Rows from expert 0 of block 5 of the audio encoder, named by matrix and row number. Rows with one number belong to one neuron. Each number is 128 + 32 x the weight over its row's rms, rounded and kept within 0 to 255. All counts start at 0. Numbers have three digits each. After the name is the row's rms in percent of the matrix's.
# gate: expert gate (encoder.blocks.5.mlp.gate, 4x160x320), inputs 160-319
# up: expert up (encoder.blocks.5.mlp.up, 4x160x320), inputs 160-319
# down: expert down (encoder.blocks.5.mlp.down, 4x320x160, transposed), outputs 160-319
gate.70 098:123117082110177086162094131138146081133166118148061137114152134155077111132134157139095092129149092048159147101133116156217105168110115084153131097132128147110023148172102134151136113062112128149117124148155121192137140067134116189118127108113168177134131128215145117187128140124087135146150149156123113160134169124101077169112137134188189071139141178194139107094170128104105090119140090142110087175138122111187192091081135137103132141141113183140177102132124092108174108165152122
gate.71 099:118148137139110144126147086187189125096163158159099120165182144147066134146134087147110085145178098167167105096082115141119125156145124116158068084096106096119070104150158134149138176149101161113162099128104049178111071090134103082137121196114104096128130162110117130136169080105135133069187130157137118129161113140190134182109155090183181151116141182149092147087154082153087071131101146135138142164150110119089163153116108169120170165117113124181149152146152166173148121110173149
gate.72 113:180156148140081084130177074167131092059073187092110172126123063139125122142057115079069106104121086187195146171107075115134121142110096211127147193157168104119109131133120148176123162131114092131091117147133129106138140117145134070063134135188191141108078101076162177074113108117120115130121085095141085128108178070119162114160154107111197174169098114160069108103103117155113149084160136150165155108137120161109175126117172116064222123107161096219109107102129152164103112120164167
gate.73 098:096159156140106137114132122154149145072076167065136147123117109166156170143175164115147156133130205086140065150163118140076133149160086155107129093133123130154145172175116106140084104151071128133098070150143072167132134123135156079089155133135097116133140119124160140144120145136149119113107114107120146121105110099121132125139139147136118153174132125156082137105088175195148141109087136141181124155039121142119140058153121155110126109116104082158131165148139121136117098224132125
gate.74 101:157142178123160177140118116151109126024139154166174179168115096125103108133162166144131091108117160236097171122112112058155168134141097110165098147121131143158115146148078159143172154119164124135147103120151093121143137101155142176197054179144123147142105180089152136176170160162133111123161134142147141128098114136124160111180132144165045162153163110110144143155057150143145119107130139141107162108122209106065098078130190104126110159127129083130074165051152107144140119106106144
gate.75 098:150107116100147148087077140089152110093115158126121177102147088134172094122178147150083133191134152141149128082132145101175182113142156105073081178113107106092113144119173217104118087130175126183143062109146123093119067090203132065130124133122124128148124133105179167123187104130158179057090106085130215104157073134125115132093125115110038093184133101103162129116118138101124085150167142082067158143122099144057109157164095118179171115157139111153138127103151085118200092156116066
gate.76 101:179143124115078111054135117094144140161140104137121114145118109156154158121139129104160148139118123183100142135176100090204169110099122106121109109167103116090065127190111047124154119167164086122121068114164117165158114126117132127130108102110133152149086122055131100107158156152097131213111118145112116125054123095119113140143084153117090146161084115096143141175098111109142143156079146208120109140148135166127112156090142080055130195183112105176131123138140109116142157130116181
gate.77 110:132131115123097120101152102188116136131135088108117156146099126132136154143127180160190128099153069116150149110120124158158131010153129142149086117077096117120157095131124162132132133127151100094151123120123126061133122134162189054113120162147180124182154133105132119104081126104110147134098112133112158093179141192070109158084132098087148114124150142103223127130200180144148143103105114078127105113147137169178192119078128143125188136124181108122142128148095109139112135169089156
gate.78 098:062163120116148139108115156158069098130103125121077164074130149096135134125176127113153085115045144158118112144108137153113103171125179122122116131112133139152047138112148151120197106192076136123080161162132137113166105099132178152123137081143113162202095107144130125142156113143133104043192150111079116183173161145084115134114156155168137070181104138140085135079118115141131147171128160087134152112120114068228189170112160181083183158051043123138080159135163162104118108106129158
gate.79 091:172152104075076124123131095114145106158138081107160122199131157083117174078171150077106170118190078070166157162137154121143115102108127187115106178150146111080126130123139148186134136119212151085096178102109127091107169157162116172148146116132129069141115155127082118183199074121151117134118126094120098164113130126084131120087103082188187169163093099192171141090069155115135127123130109159141149116161156102151150173073144150141118061104148153130079117157126130055126156090152081
gate.80 098:084127168108180157160128068135065160129107154143183092098138107133115139112118121132152115101157126128122147138144172165186125124155173163120166142103113165163142142162189136132065120098086129140146130081133131082124157091089112114172101138136174079137150120135113089180131111118127192213186077116064135089154143118107074151168162121157159127167138130158105104150055135142158171156123134141114138098113151102109079127100132095158094116157180114162162150143104103112160095099178127
gate.81 099:137087118148090125142152170154132164143127117161183124108161137174083149151139144099120130063055099093174123179119125158172149167114162195105145133104154137106140102064109094117179161114091105146098125053146157191146094115138129062175116030130119169167124105132099146131146097154093100123139178095121085106130103077148121149109180118158067080147130110119154229125101159142138090144082119148134101124086102060150130101097182156086126127122155095144116178201159089188180120132129097
gate.82 096:056117094149122103143140084128067161141112084183087102120156117162171101130125075131143102151077120159165163122095120124083149149147105174065104095121088167113102137062078145125160119133103198152179149165165128148107113197161173099190137083102091112193082088071127117104141149136133098096158193128072146081096145130111134129116163126076135140183189145124096071091094114100065193179110134129130208171089127114101100136169169102085102173156117137118168090129098149089129119110109121
up.70 096:100128107150141156122106120211103143138108111117201124088104112123126138146129101118128149094199147090049156131159178103074114102158134117144140111131102126156093101187149076130194126164097101166109156097136162101139152133072156115084181151113094094112096155135052154126109178092131158118091064135131177128149092203138109120129093118104176113123132117177065087180128130110119115168102099138090077097113107145089074145131219119153145112139136154172107117149178140152099111130171124
up.71 097:119090088108128185068111119091236190141122161126133122134156106105160159145110087091096095104131176069169132099091131158130165127187114100146167204116178140183159092046147052165105087106076144148127141163103097145126180155123119076116121108127135168142171147138151173119099180114162122169132093122156137143151119138114106179121109101095146101132137091175131069116106131108109127105159136116128093153100130099201115072132168171155057076099106223149124072120171096125105113180078067
up.72 114:191158108124129152151140172125158133148179134153132088168160150144103132104111102121135163142153111148137183078099110118168121163135090077149124098133134139136132144162092093162130080103120140111131181116116084127135155081134190195191142173125068071168144092114102145168106122111119113163146150096134164178155133135140058135138055170134078145160123166092170096103119129106166015179132096064141055172176134145114096131110149145214113204100067169029131112138115083155141117065138144
up.73 097:124125113127117061107121170140094075157093178147179127149117097125152128144147094136130130182124120123158087160145092097146107120154142151119136101120205122132078194136096126137117110120120163130168066136120143102126123031109121112059101200145157127126106172188068121121123122139089161126123073092090116165120169131140097136139127121166137118152117081150153146135141119103083115071080115194113132158076111172073133167137121110155159119085114102191122112121107120115102164138142133
up.74 102:081116095112105088163156160123175156190116126093093138115146133129188165124143110120151179110165075041180074113152179214134077112104162152158116138127178119119111088185162137136047106177127120126101111105083168101122159173147097121105212136116123087088156113150146122117116097088146110071109108066156115130114110108100109110116117129133167122162121108078120134105128151107104119159168110134143123120178068122181167177132097146110101116128117097154136118153120115106123136112138143
up.75 097:107141123141118102154150087162114104115124132154106090180139196171123205139090110049192091127121122151095176160160101131138109152162105151176136126115111131127172108154099091176122137150119116098090163111137156121101121127143170144095114088119083096139088116148044090165115155115087103084151201134080076128149177173140098123171151133184199175068116157148086148167133099121101128115073102156186100056155127136121161124087141165081162137141086101141138127127131151082122173069148178
up.76 097:174146119113117167128099142088151158139121153158133203082101151052133118113109141136128162133121118078113157101100135122117101117126125113088127172100140123094185138147185134125148117133097102137077188087166117080161108102123092146123116080192100169146102129237131084139129163139114124098135119190156080143151111110090124109109112130144115148111158118140120123089158127119108081102124131078104118114164124131107176112133094140114102070149121158169126101080126160104128135170120075
up.77 110:148154128112048130090135167102107126101095129090078120180113128123160162133104136161142135149168137096117115114079134153156119059209151139132136149078124152127063109177136178112151119159132116080169117145102106095132156110144159066110139201130156158150163124123120134074129128138141161144091088165154198121136177142131169141090138122132139081102141120127216105157164148163119132131159139086099127078117124180137222108119177141130214083094166131094156116148129133109156117119084115
up.78 098:127137118100078114118075073118164075088101087119116126159107126137129155108137076162176171154148123111115139113058174120124133165133090125147151111111080132083114189175106158094154132157136165152151100157128168103156166108149124072133128124103119051119148095113133114113101145140165103105124114133155130123056148054109145119145095115102160120155139113066151115054127133130120114165238100136076151134171141125182188093112130102110156123110118163087099154086097107170158122127133095
up.79 091:107099111203191105110120201142082137159112129120114097054108117177189086163151106115201108124081152173077084096122111143105117146148116071125157110118136160214113109170132068092138130139090103144140087115156149112159061118067150083103084142132138189123147089108161137069072117141107124109170137192135159093121118152191135143162135155057096095085138111112101117136184126137125102148111145062122077139083092119121065092151123134137169168164114104108197162104146146200109083146120148
up.80 097:177106129115176124137087127160182108103128126102085074177109098084150104115071128122139109140124155164109100121142144101132176124150159158112095177151101099122099130059130153109183181139145143167133138159112135118135110154139190130079104101138127157121089123223089110091119145154100139154133141107089067154154128137117120048082128135122095105101118111134086186125170155081158082122099121178084146198162146153102080141160143108076108118156140114117141073140097120163122116210093161
up.81 099:083150099110130111132151072113142064127106198104151106178118176091107159124101103120083098129147131126150120146161081108066097083150123122094126106158139122122122153110106248116108144109154163130131143136139091098111174124150121120094107169106152088126157090080127130169101127131059075133097085094128190085213177164122126097052098145101104162117119111117082119162141099086095130088204156185134123110184188168156161102131101118137200132114069190176161110104130123134165127087163208
up.82 098:181165119118103115083153073123127152200099163108188186147139146121075099100085144152153095100180189138062131147113144108156140105091157154120110133124176118147160168146131189112156086172142094114088102179050147138147124061130106203085087142168175127044168160130107119140141114146142132163163151153147086134120076126087109096127079145159116102134114132085097120138143206157132113151133119110084113095108116084133183168101096042149141099089140140090118165144152152134116105139108118
down.70 102:173148092152151115068133115187136142122129187123114084182130124066109169124121199143168134154165132124189116152144104121210123099196164136082082083135185156149133174120108094123124187107135133132135098126137102115166111084123153147134175084128134135179135118102124120099098122151107142171098083122140136086156136167143142054152069230168138103161103131171194109156149138117090141102120129128146087129110157141151093135091078085128123138116089075129128119090101149125125108115191159
down.71 101:169096132145120077146113131077171187172128178123102087159153123109170149113173130158154125084153112142110061081143130128120121150122143142085138138151164106188079171063199106125117100091119079118123125126118124165118092091105154105135098087099160110177091158169096115144157155140144173137105106132127117127117109076140145083163150121131128141130146095148154123138067107181087138061138130133101102140142122191105105215094130121132130100166098075112109134114094129174169147101165080
down.72 109:098114147104168154130141063145101129156151140119069129138096134127140152118112125137134132101104165133158111149132113103128133157157136109117075147106172122083077073179179182091115142142090125102088183130157183163102142102113168157122148158157182105133139157194143176115112104122084168078136158157118097149165142124137126134139063111102088099086132079119072197124163145121083144124116137114152160150181112094076091157125125101173153165139168091116116161158111158113101120107130066
down.73 095:126158101156176120072107159127095110102129070125100137120134152152153164128163169159141127163165111155093089131139122121136129047106151129122144093168127121026151074126132119165109046103150153124138130138178111107117118129144114115154147131091103121138127079119107122123121139072145062188115155085172139216173118094101138160160146060125207126205114135095236105051176127133149187098128136158144145159120170091198154131158138089097104148109110129123187152155153174123109133162118158
down.74 102:036172117160134131122144171111075207155107112148168142104194133124117117120103144153146144103135148140098143172173117101176142158091062133124140024093142170166158138138092101139175135121121195141118202129097155053095128111154105117146138110152090130061097164155169103125104148118159149183137137103146130062102069224158129121131165115066181115125169156116079144139073128191108123114092116129187131053138116147163180164130152120152081123159115061138141140118064171168111148165120202
down.75 096:114149140064162122136189111141122087123095177109180090146173126148146142118077112131113142100101138133097174118184124120103122110138101086150151136194064081170121157069129092082102073120094149153094084125124211149133135119099076144116114168138159115091153122135125162120135109162131153153116177172164125116160206151142146146192179132135169175028108140098100110135096121114224140145153134127137132085149065157135116116167104148156151111119113144128144142128083088192154124184149100
down.76 099:131155057153190066084125104073176136129108118158164159125127122117126130126152089097128100122170147120115143154145116151125140125103087083129124130143130161085120188120119151164097160105120125091131089131100122111131153104107082191150100135119182133132149103129128137124091157107146162054188109148172120188081157098177103131143182072087139164179127095147140147164122131176132166183090119146122118171104090152125170168068149099122127149162167091103145098216117119175144087147171174
down.77 106:182146126118160135165147192136182148127126160098165126093097080132148067134116139175090124120150146138078127120168139114150123164075116142099112154119148131128092140175187128126107090152136120124128085118124136082134149122093123153117169189105124111149124084128090116148143127177137054121112139113126073165082131083121127103125109139142176161228150125130122048173138139090058167109080122116131144101072126104100103174141095092184068100119099122116137142119119120145171144160098185
down.78 098:097143089082083114163152128063099224030149125122119162141184161106103114112114114117163108133173140121120021219118134109159149109067153147182080199059114121110136102081161128023170129179160129083140116122092154150126106161150139147118109122075102130102095161098106144120185074093116091051161141127129076121109141107116103133162107131131126119133143153096170121077151122123157119114123126129133154109102116133123120121102154148151144143176149134091168161148080090132091154080154107
down.79 094:139109155116095085174154154121143145136120113145060103056126145096143124136173108162180144121097166107092130118185135118148125192169118152149138171155083090067083051173169168161114163152106062151116078129156130203188151168095094092156097137125074132134150102122139135136155183129155165163179219136122161143115106124102136201101095141150085100104074135114143076144091150075125125119125129110125109104156107107142185097158123076084128108146070162107180128061139113120133117136119160
down.80 096:181087149154126112118104072158124164095156071139132117184094141117127105132190122114150141120143112132154113173121090174114125074071182153133171123153133082113129161066150120145161181123134086121101132132092135116149127120178142139111119180100140070144146168139098138136122128139127206126060142144133137139139098114148094189117102120069162134073112021105132121093103131151123102125111134121113156090118173151133139139114160104166014129119136091139126085114133114139115099119128171
down.81 105:109142132105156102134173121132100053075147051159139085157073125153122154109152087125164157103091059131122071151162108141193121103163086098064125108087151113155154032133152216136134116129083132114169112124156125119127076117124112153131146108167138142135119117110100128133158080152093094073212125132117142155170119135105120131143143146179146099110101130081123149140145127131112141072150125143122171145135168071116172145114070156095168172111140163167115157102086146115142098157132108
down.82 094:123169123149131108134144104148154110115116162109153166157161119185165132118138118162083132151148157138126157095130135128171138133083108105157188203161152128079150169100167076131151135134166145185147139121149168164166119118141135169111105154089117142054039130192132148118151132169122084071085170103133072177175139180101107121159117172104160146103126181161145080192113127109155134059085133130098233150127180131130098125085181132135170083086125162083123142146127172099130162114129184