From a checkpoint of a small encoder-decoder audio transcriber.
Model: 20.4M parameters, log mel input, encoder arch convnext, encoder norm layernorm, encoder activation geglu, encoder moe top_k, encoder num experts 4, encoder layers 8, encoder width 320, decoder width 320, decoder layers 8, decoder activation gelu.
Rows from block 4 of the audio encoder of a small encoder-decoder audio transcriber, named by matrix and row number. Rows with one number belong to one neuron. Each number is 128 + 32 x the weight over its row's rms, rounded and kept within 0 to 255. All counts start at 0.
Before each neuron's rows are labels from the 100 clips, of 14976, where the neuron reaches its largest size: "top examples" is what is common among them. Only what is clearly more common there than usual is listed. The data: read English sentences (LibriTTS-R). In brackets: how many of the 100.
# gate: MLP gate (encoder.blocks.4.mlp.gate.weight, 640x320), inputs 0-53
# fc1: MLP up (encoder.blocks.4.mlp.fc1.weight, 640x320), inputs 0-53
# fc2: MLP down (encoder.blocks.4.mlp.fc2.weight, 320x640, transposed), outputs 0-53

top examples: the word "in" (74)
gate.226 [126 112 129 102 130 146 139 122 119 122 158  87 145 179 143 144 179  45  84 123  58 144 120  93  79 116 152 133 189 147 155 101 199 188 127 118 119 147 203 172 146 179 108 151 158 161 112 120 103  93 150  89 166  69]
fc1.226 [219 140 149 114 156 104 110  96 129 137 108 110 161 159 157  88 144 149 143 127 121 148  89 173 135 102  99 164 122 150 124 186 115 156 144 115 184 119 181 116  97  80 127 127 124 176  76 116 103 131 142 137 152 105]
fc2.226 [154 177  92 162 169 187 137  92 173 116 141 120 153 112 146 170 150 172 166  78 165 116 153 120 144  98 133 118 137  99  86 124 168  84 127 138 103 130 174 122 158 112 112 135 137 133 104 136 113 157  92  81  96 158]

top examples: the word "my" (38)
gate.216 [ 60 102  99 180 186 126  90 101 171  95  61  96 133 186 192 103 125  49 191 109 166 159 132  90 113 148 128 124  87 116 185 103 153 141 108 182 112 109 173 124 119 105  62 110 173 132 115 107 114 157  84  76  78 188]
fc1.216 [105 137 194  87 150 119 150 137 116  87 181  88 145 177 183 121 137 177 147 131  88 132 141 107 138 140  96 157 147 103 173 149 116 112  46 141 107 178 155  48 177 163 106 194 157 144 159 128  93 127  66 144 148 129]
fc2.216 [142 174  93  51 148 138 162 132 142 115 127 133 113 138 147 133  79 145 125  93 115 156 104 160 103 150 159 102 129  82 105 118 123 105 106 109 107 105 139 119 114 114 109 201  90 141 114 152 179 137 144 161 123 104]

top examples: the word "in" (41)
gate.296 [129 163 151  98 113  90 165 110 129 130 137  70 122 137 154 150 142 147 144 197 141 209 100 165 106 167 148  97 114 142 145 140 152 106 117  94 119 152 108 137  74 155 126 155 150 124  68  44 161 136 119 133 163 116]
fc1.296 [144 114 112 124 111 127 163 136 147  98 166 156 155  53 109 131  91  85 136 163 135 176 109 107 154 118 108 113 135 193  93 121 123 122 119 119  43  99 103 158 120 104 188  93 108 174 162  83  53 135 137 183 154 167]
fc2.296 [158 145 105 142 127 125 160 165  89 104  38 177  93 146 155 141 143  54 142 113 154 135 138 110 113 125 102 127 138 108 121 143  99  95 152 118 123 176 180 157 128 118 125 156 108 199  84 114 109 121 127 117 177 126]

top examples: the word "my" (82); the word "i" (48)
gate.271 [ 71 134 105 104 146 168 127 121 173 126  73 134 109 177 126 156 175 118 169  90 144 158 117 121  93 170 155 166 158 148 140 111 131 155  88 145 142  46 151 131 195  99 117 162 127 183 173 136 109 155 172  94 126  72]
fc1.271 [ 88 109 183 152 137 100 107 164  86 172 152  97 117 121 147 127 132 142 143 143 143  99 138 104 141 111 163 114  94 117  73 145 133 116 159 104  76 128 116 134  79 158 146 105 152 107 102 134 121 143 135 208 157 186]
fc2.271 [129 128 112 197 162 144 119 135 123 146  79 116  49 115 101 121 120 132 151 158  98 131 188 165 108 137 171 127 136 106 107 163 167 110 131  95 122 131 104 120  76 189  95 150 189 147 200 212 171 133 122  79  76 175]

top examples: the word "to" (90); the word "be" (44)
gate.537 [ 96 123 146 140 152 135 138  99 188 129 112 105 179 163 134 115 133 105 146 135 151 109 127 139 141 148 133 106  79 121 131 165  95 111 132 120 176 166 101 160 104  70 132 132 148 150 130 146 139  92 138 144 103 159]
fc1.537 [152 132 135 129 108  87 106 160  97 159 123 135  61  53 113 123  92  61 134 116  89 124  80 146 149 153 158 114 106 166 116 113 158 184  73 138 107 208 156 114 137 114 136 177  87 145 106 125 159  49 151 112 173 107]
fc2.537 [ 88 173 138 134  96 133 111 140 136 135 146 184 147 145 177 115 112 147 124 170 127 148 159 148 101 133 119 143 128 114 128 175 105 160  90 143 126 110 118 164 147  93  79 161 134 177 130  75 113  98 109 120  94 117]

top examples: the word "to" (92)
gate.463 [128 142 106  82 160  68  85 160 141 134  81 121  82 167 124 135 108 111  90 128 133  60  88 118 152  86 148 106 124 109 103 150 135 122 126 119 147 153 133 110 127  82 126 150 153 187 120 186 124 155  71 120 106 193]
fc1.463 [152 127 191 158 127  56  84 155 142 102 113 117 162 139  99 146  77  87 114 118 142  79 107 200 187  80 165 146 112 141 176 148 150 106 104 163  64 134 148  84  73 115 122  93 127 174 144 148 144 131  64 132 110 137]
fc2.463 [168  56 148 147 111 166 160 135  71 137 135 116  89 116 112 126 102 164 118 126 176 122  93 167 152 147  68  87 120 123 121 123 144 114  23  97 109 118 120 125 181 191  97 141 137 195 156  99 117 100  90 153 143 107]

top examples: the word "my" (77); the word "i" (61)
gate.219 [158 153 153 107 151 123 127 183 106 121 108 218 123 187  98 149 102  77 155 157 103 117 119  83 128 165 128 128 111 155 123 107 142 121  61 134 159 146 176 110 100 110 167 123  85 111  98 125  94 156 129 130  87 114]
fc1.219 [ 89  81 114 111 114 131 142 108 156  74 151 171  58 109 119  89 132 144 160 137 100 111 129 103 177  68 118 209 133 205 120  82 112 143 118 155 107 148 114  87 129 172 104 139  85 149 131 161 150 158  48 114 118 142]
fc2.219 [144  95 166  85 125 118 125 140  95 141 149 106 129 177 151 104 144  74 112  99 134 147 119  73  91  85 111 130 165 103 123 120 153 110  97 161  93 144 179 160 119 111 109 115 176 138 143 109  38  92 171 116 111 140]

top examples: the word "to" (76); the word "be" (41)
gate.13 [111  67 117  92 120 104 102  73 105 166  96 159 171  88 154  82 168 116 124 143 152 149 131 159 140 107 144 162 152 145 108 123 164 120 125 106  95 130 113  74  87 191 178 127 168 134 153 101 122  98 103 117  65  91]
fc1.13 [146 147 124 139 121  88 166 160 145  95 130 109  64 198 122 151  88 161 158 162 180 119 124 152  98 111 111  98 114 119 140  99 134 138 179 136 149 140 193 205 152  83 100 136  94 106 101 148 132 177 152 123 118 139]
fc2.13 [138 141  90  74 102 137  36 142 187 107 142 123 173 118 102 185 111 112 143 138 128 163 146 129 103  98 115 187 126 132 147 115 153  80 133  90 137  86 134 177 142  96 124 126  88 123 116 178 177 107 158 136 147 140]

top examples: the word "came" (34)
gate.531 [ 79 125 114  68  83  79 110 196  89 102  97  84 121 103 129 146  83 110 104  97  97 110 110 158 107 140 159  77 141 151 102 141 136 144 148 112 150 147 125 147 108 153  90 152 165 113  76 102 174 170 146 131 140 179]
fc1.531 [103  78  82  98 130 117  68 178  93 113 146  89 157 139 148 154 116 137 109 158  74 131 112 160  85 143 177 110 141 129 127 132 135 121 136  62  74 147 148 169 147 100 128 181 146  82 122  96 131 142 124 159 126 152]
fc2.531 [124  86 178 138 134 125 166 101  95 114 126 175 125 168 142  93 144  64 135 146 150 123 103  78 128 149  92 163 150 176  79 100 124 141 159 137  70 102 135 121 149 170 102  98 199  85  95 129 122 113  89 132  98 128]

top examples: the word "my" (34)
gate.551 [160 175  83 126 146 211 137 123 123 121 137 151  96 224  66 111 143  78 132 107 191 153 120 135  47 149 150 171 111 136 138 113 139 170 177 118 130 143 170 166 155 114 173 100 119 128 128 151 204 209 136 149 109  40]
fc1.551 [ 86  90 132 147 152 133 135 140  91 173 162 132 137 117 149 157 103 189 153 157 162 125 164 141 187 130 130 114 159  77 145 221  92 137 120 135 136 100 146 150  75 178 144 111 145 143 157 149  81  76 128 127 141 127]
fc2.551 [189 145 139  50 130  96 134 118 144 157 142 124 111 151 133 213 153  40 161 144 132 190 176 151 151 180  96 140 153 119 120 183 102 163  63 156 140 105 150 113 122 114 137  92  98 121 156 140  73  76 167 193 162 170]

top examples: the word "to" (95); the word "be" (57)
gate.612 [114 137 189 142  95 110 113 169 140 158 116  81 140  97 182 163  98 122 129  72 134 152 175 159 123  45 164 112  92 129 111 118 119  90  66 137 104 131 130  84 134 103 127 136  91 163 187 177 110 132  70 131  99 124]
fc1.612 [137  87 179 153 133 148 116 113  94 114 181 111 128 131 175 184 138 227 115 132  89 146  81  52 142 169 121  90 131 133 113 102 125 126 186 164 135  55 207 150 190 168 122  88 162  98 111 101 126  90 167 131  93 136]
fc2.612 [137 155 125  90 170 161 171 120 161 111 109 157 182 183 171 167 139 124 110 113 115 166 153 137 121 126 143 131 126 146 147 138  95  89 137 149 145 140 165 121  65 113 135 122 139 118 124 147  87  71 165 119 146 205]

top examples: the word "my" (55); the word "i" (45)
gate.100 [136 111 122 102 125 125 197 118 109  98 120 110 128 118 148 144 143  97 114 111 119 108 105 111 155 113 161 149 144 105 121 143 118 159 216 129 120 124 163 124  79 154 110 131 133 207 154 100  59  68 133 118  97 187]
fc1.100 [184 146  79 192 144 109 193 148 152 154 125 108  70 113 135 118 136 180 117 195 145 182 140  65 110 126 110 146  95 151 171 129 128 183 179 124 129 127 116 128 160 192 154 137 167 108 140 104 133 119 129 159 119 118]
fc2.100 [ 85 155 164 103  95 122 170 153 180 120 158  99 125 165 134  89 114 138 174 105  59 171 117  75 142 126 149 123 142 100 115 136 119  95 124 131  89 150 136 123 211 115 113 109 130  66 150 104  91 138 169  83 163 158]

top examples: the word "to" (93); the word "be" (40)
gate.603 [104  95  87 152 155 162 174 153 177 126  95 109 200 162 111 118 110  63 118 191 192  56 172  87 101 124 167 131  95  76 135 134  78 140 167 160  49 103 109  89 139  87 208  82 102 187 162 176  97 106  83 106 119 123]
fc1.603 [169  92 118 103 158 124 115 118 114 115 116 140 150 155 133  93 104 151 112 108  94 174  90 135 135 156 134  98 166 169 169 116 111 121 125 112  93  76 154 127 140 164  94 116  95  88  83  57 103 175 149 114 143 135]
fc2.603 [125 213 150 126  87 134 148 133 107 124 160 138 139  49 159 181 133 133  74 104 200 117 158 169 145 145 144 154 142 116 145 116  89 150 156 146 172 161 146 105 119  87  98 127 106 121 173 172  93 188 159 134 143 192]

top examples: the word "in" (40)
gate.91 [ 81 116 141 170 159  99 126 139 168  69 133 101  95  77  71 173 130 161 112 127  88 129 119 122 108 133 132 134  68 144 137 108 183 118 115 205 170 164 161  64  99 163  86 151 202 121 103 151 145 116 109 163 126  99]
fc1.91 [163 131  69 126 112 154 118  90  90 135 108 158  80 135 189 112 126  80 111 111 131  95 121 163 155  75 127  81 116 153 121 153  90 179 119  75 112 131 152 151 122  83 145 133  81 134 119 146  79 116 132  88 130  96]
fc2.91 [128 152 204 116 153  80 156 131 156  75  78 119 119 156 144 106 141  92 128  80 168 114  54 117 132 102 142 134  80  73  43 140 139 122 147 153 124 110 168 127 152 138  90 128 133 137  96 143 110 122 102 204 181 122]

top examples: the word "in" (48)
gate.381 [168 106 195 143  93 126 164 156 154  97 100  70  94 153  87 137 118  96  85 126 150 116 156  70 137 146 160 120 121 134 179  61 119  96 106 154 115 141 165 103 129 128 123 133 125 121  74 143 164 152 124 187  94 125]
fc1.381 [141 147 145  82  99 134 214 153  96 186 175 117 133 107 186 135 214 142 143 165 146 183 112 160 178 123 105 162 163 135 120  98 130  85  85 107 108 170 101  66 138 133  91 189  85 168 157 137 113 140  57 102 134 112]
fc2.381 [ 69 101  88 127 131 169 109 145 149 176 138 133 165  89 188 187 177 168 112 133  84 104 130 114 102  90  98 154 138 115 121 163 130  76  82 144 138 140 121 140  90 186 142  73 113 113 138 164 134 166 136 170 105 123]

top examples: the word "in" (37)
gate.179 [149 104  80 129  85 152 130 103 165 118 109 107 105 121  94 146  89 159 144 186 126  98 127 105 101  90 168  88  98  96 138 140 146 141 113 114 172 122 198 118  79 126 132 150 189 126 125 107 101 132 126 144 120 160]
fc1.179 [138 193 108 147 147 114  99  94 107 147 104 150 116 151 148 113 105 133 129  97 131 126  98 141 162 121 133 125 210  91 111 184 149  88  92 114 169 126 103 125 127 122 177 116 144 157 135 115 175 129 132 161  80 191]
fc2.179 [112 181  77 154 100 124 150 104 149 162 113  61 126 107 146 122 144 142 122  99 176 163  99 128 122 106  86 128 144 109 126  95 145 121  91 174 147  92 127 136  60 160 150  94 138 108 138 120 135 174  97 151  95 112]

top examples: the word "to" (74); the word "be" (26)
gate.65 [106  95 147 163 118 155 134 101 114 171  81  95 144 172 207 132 152 161 148 114 146 105 109 131 120 156  83 107 113 120  64 188 127  70 175 164 141 139 142 118  99 109 128 107 138 137 107 143 121 126 138 126 149 115]
fc1.65 [192 173 111 117 139  78 109 108 124 152 111 131 163 152  96 131 165 130 149 145 165  77 124 149 127 106 129 192 146 128 148 177 152 119 168 152 146 126 145 144 150  97  82 188  95 112 114 126 119 139 167 148 112 121]
fc2.65 [164 115  33 161 150 130 109 128 102 166 115 100 115 125 123 163  97 112  82 161 142 116  91 104 149 125  87  75 107 169  68 146 106 123 119 104  95 169 186 111 117 120 125 122  77 146 109 143  45 166 132 146  86 107]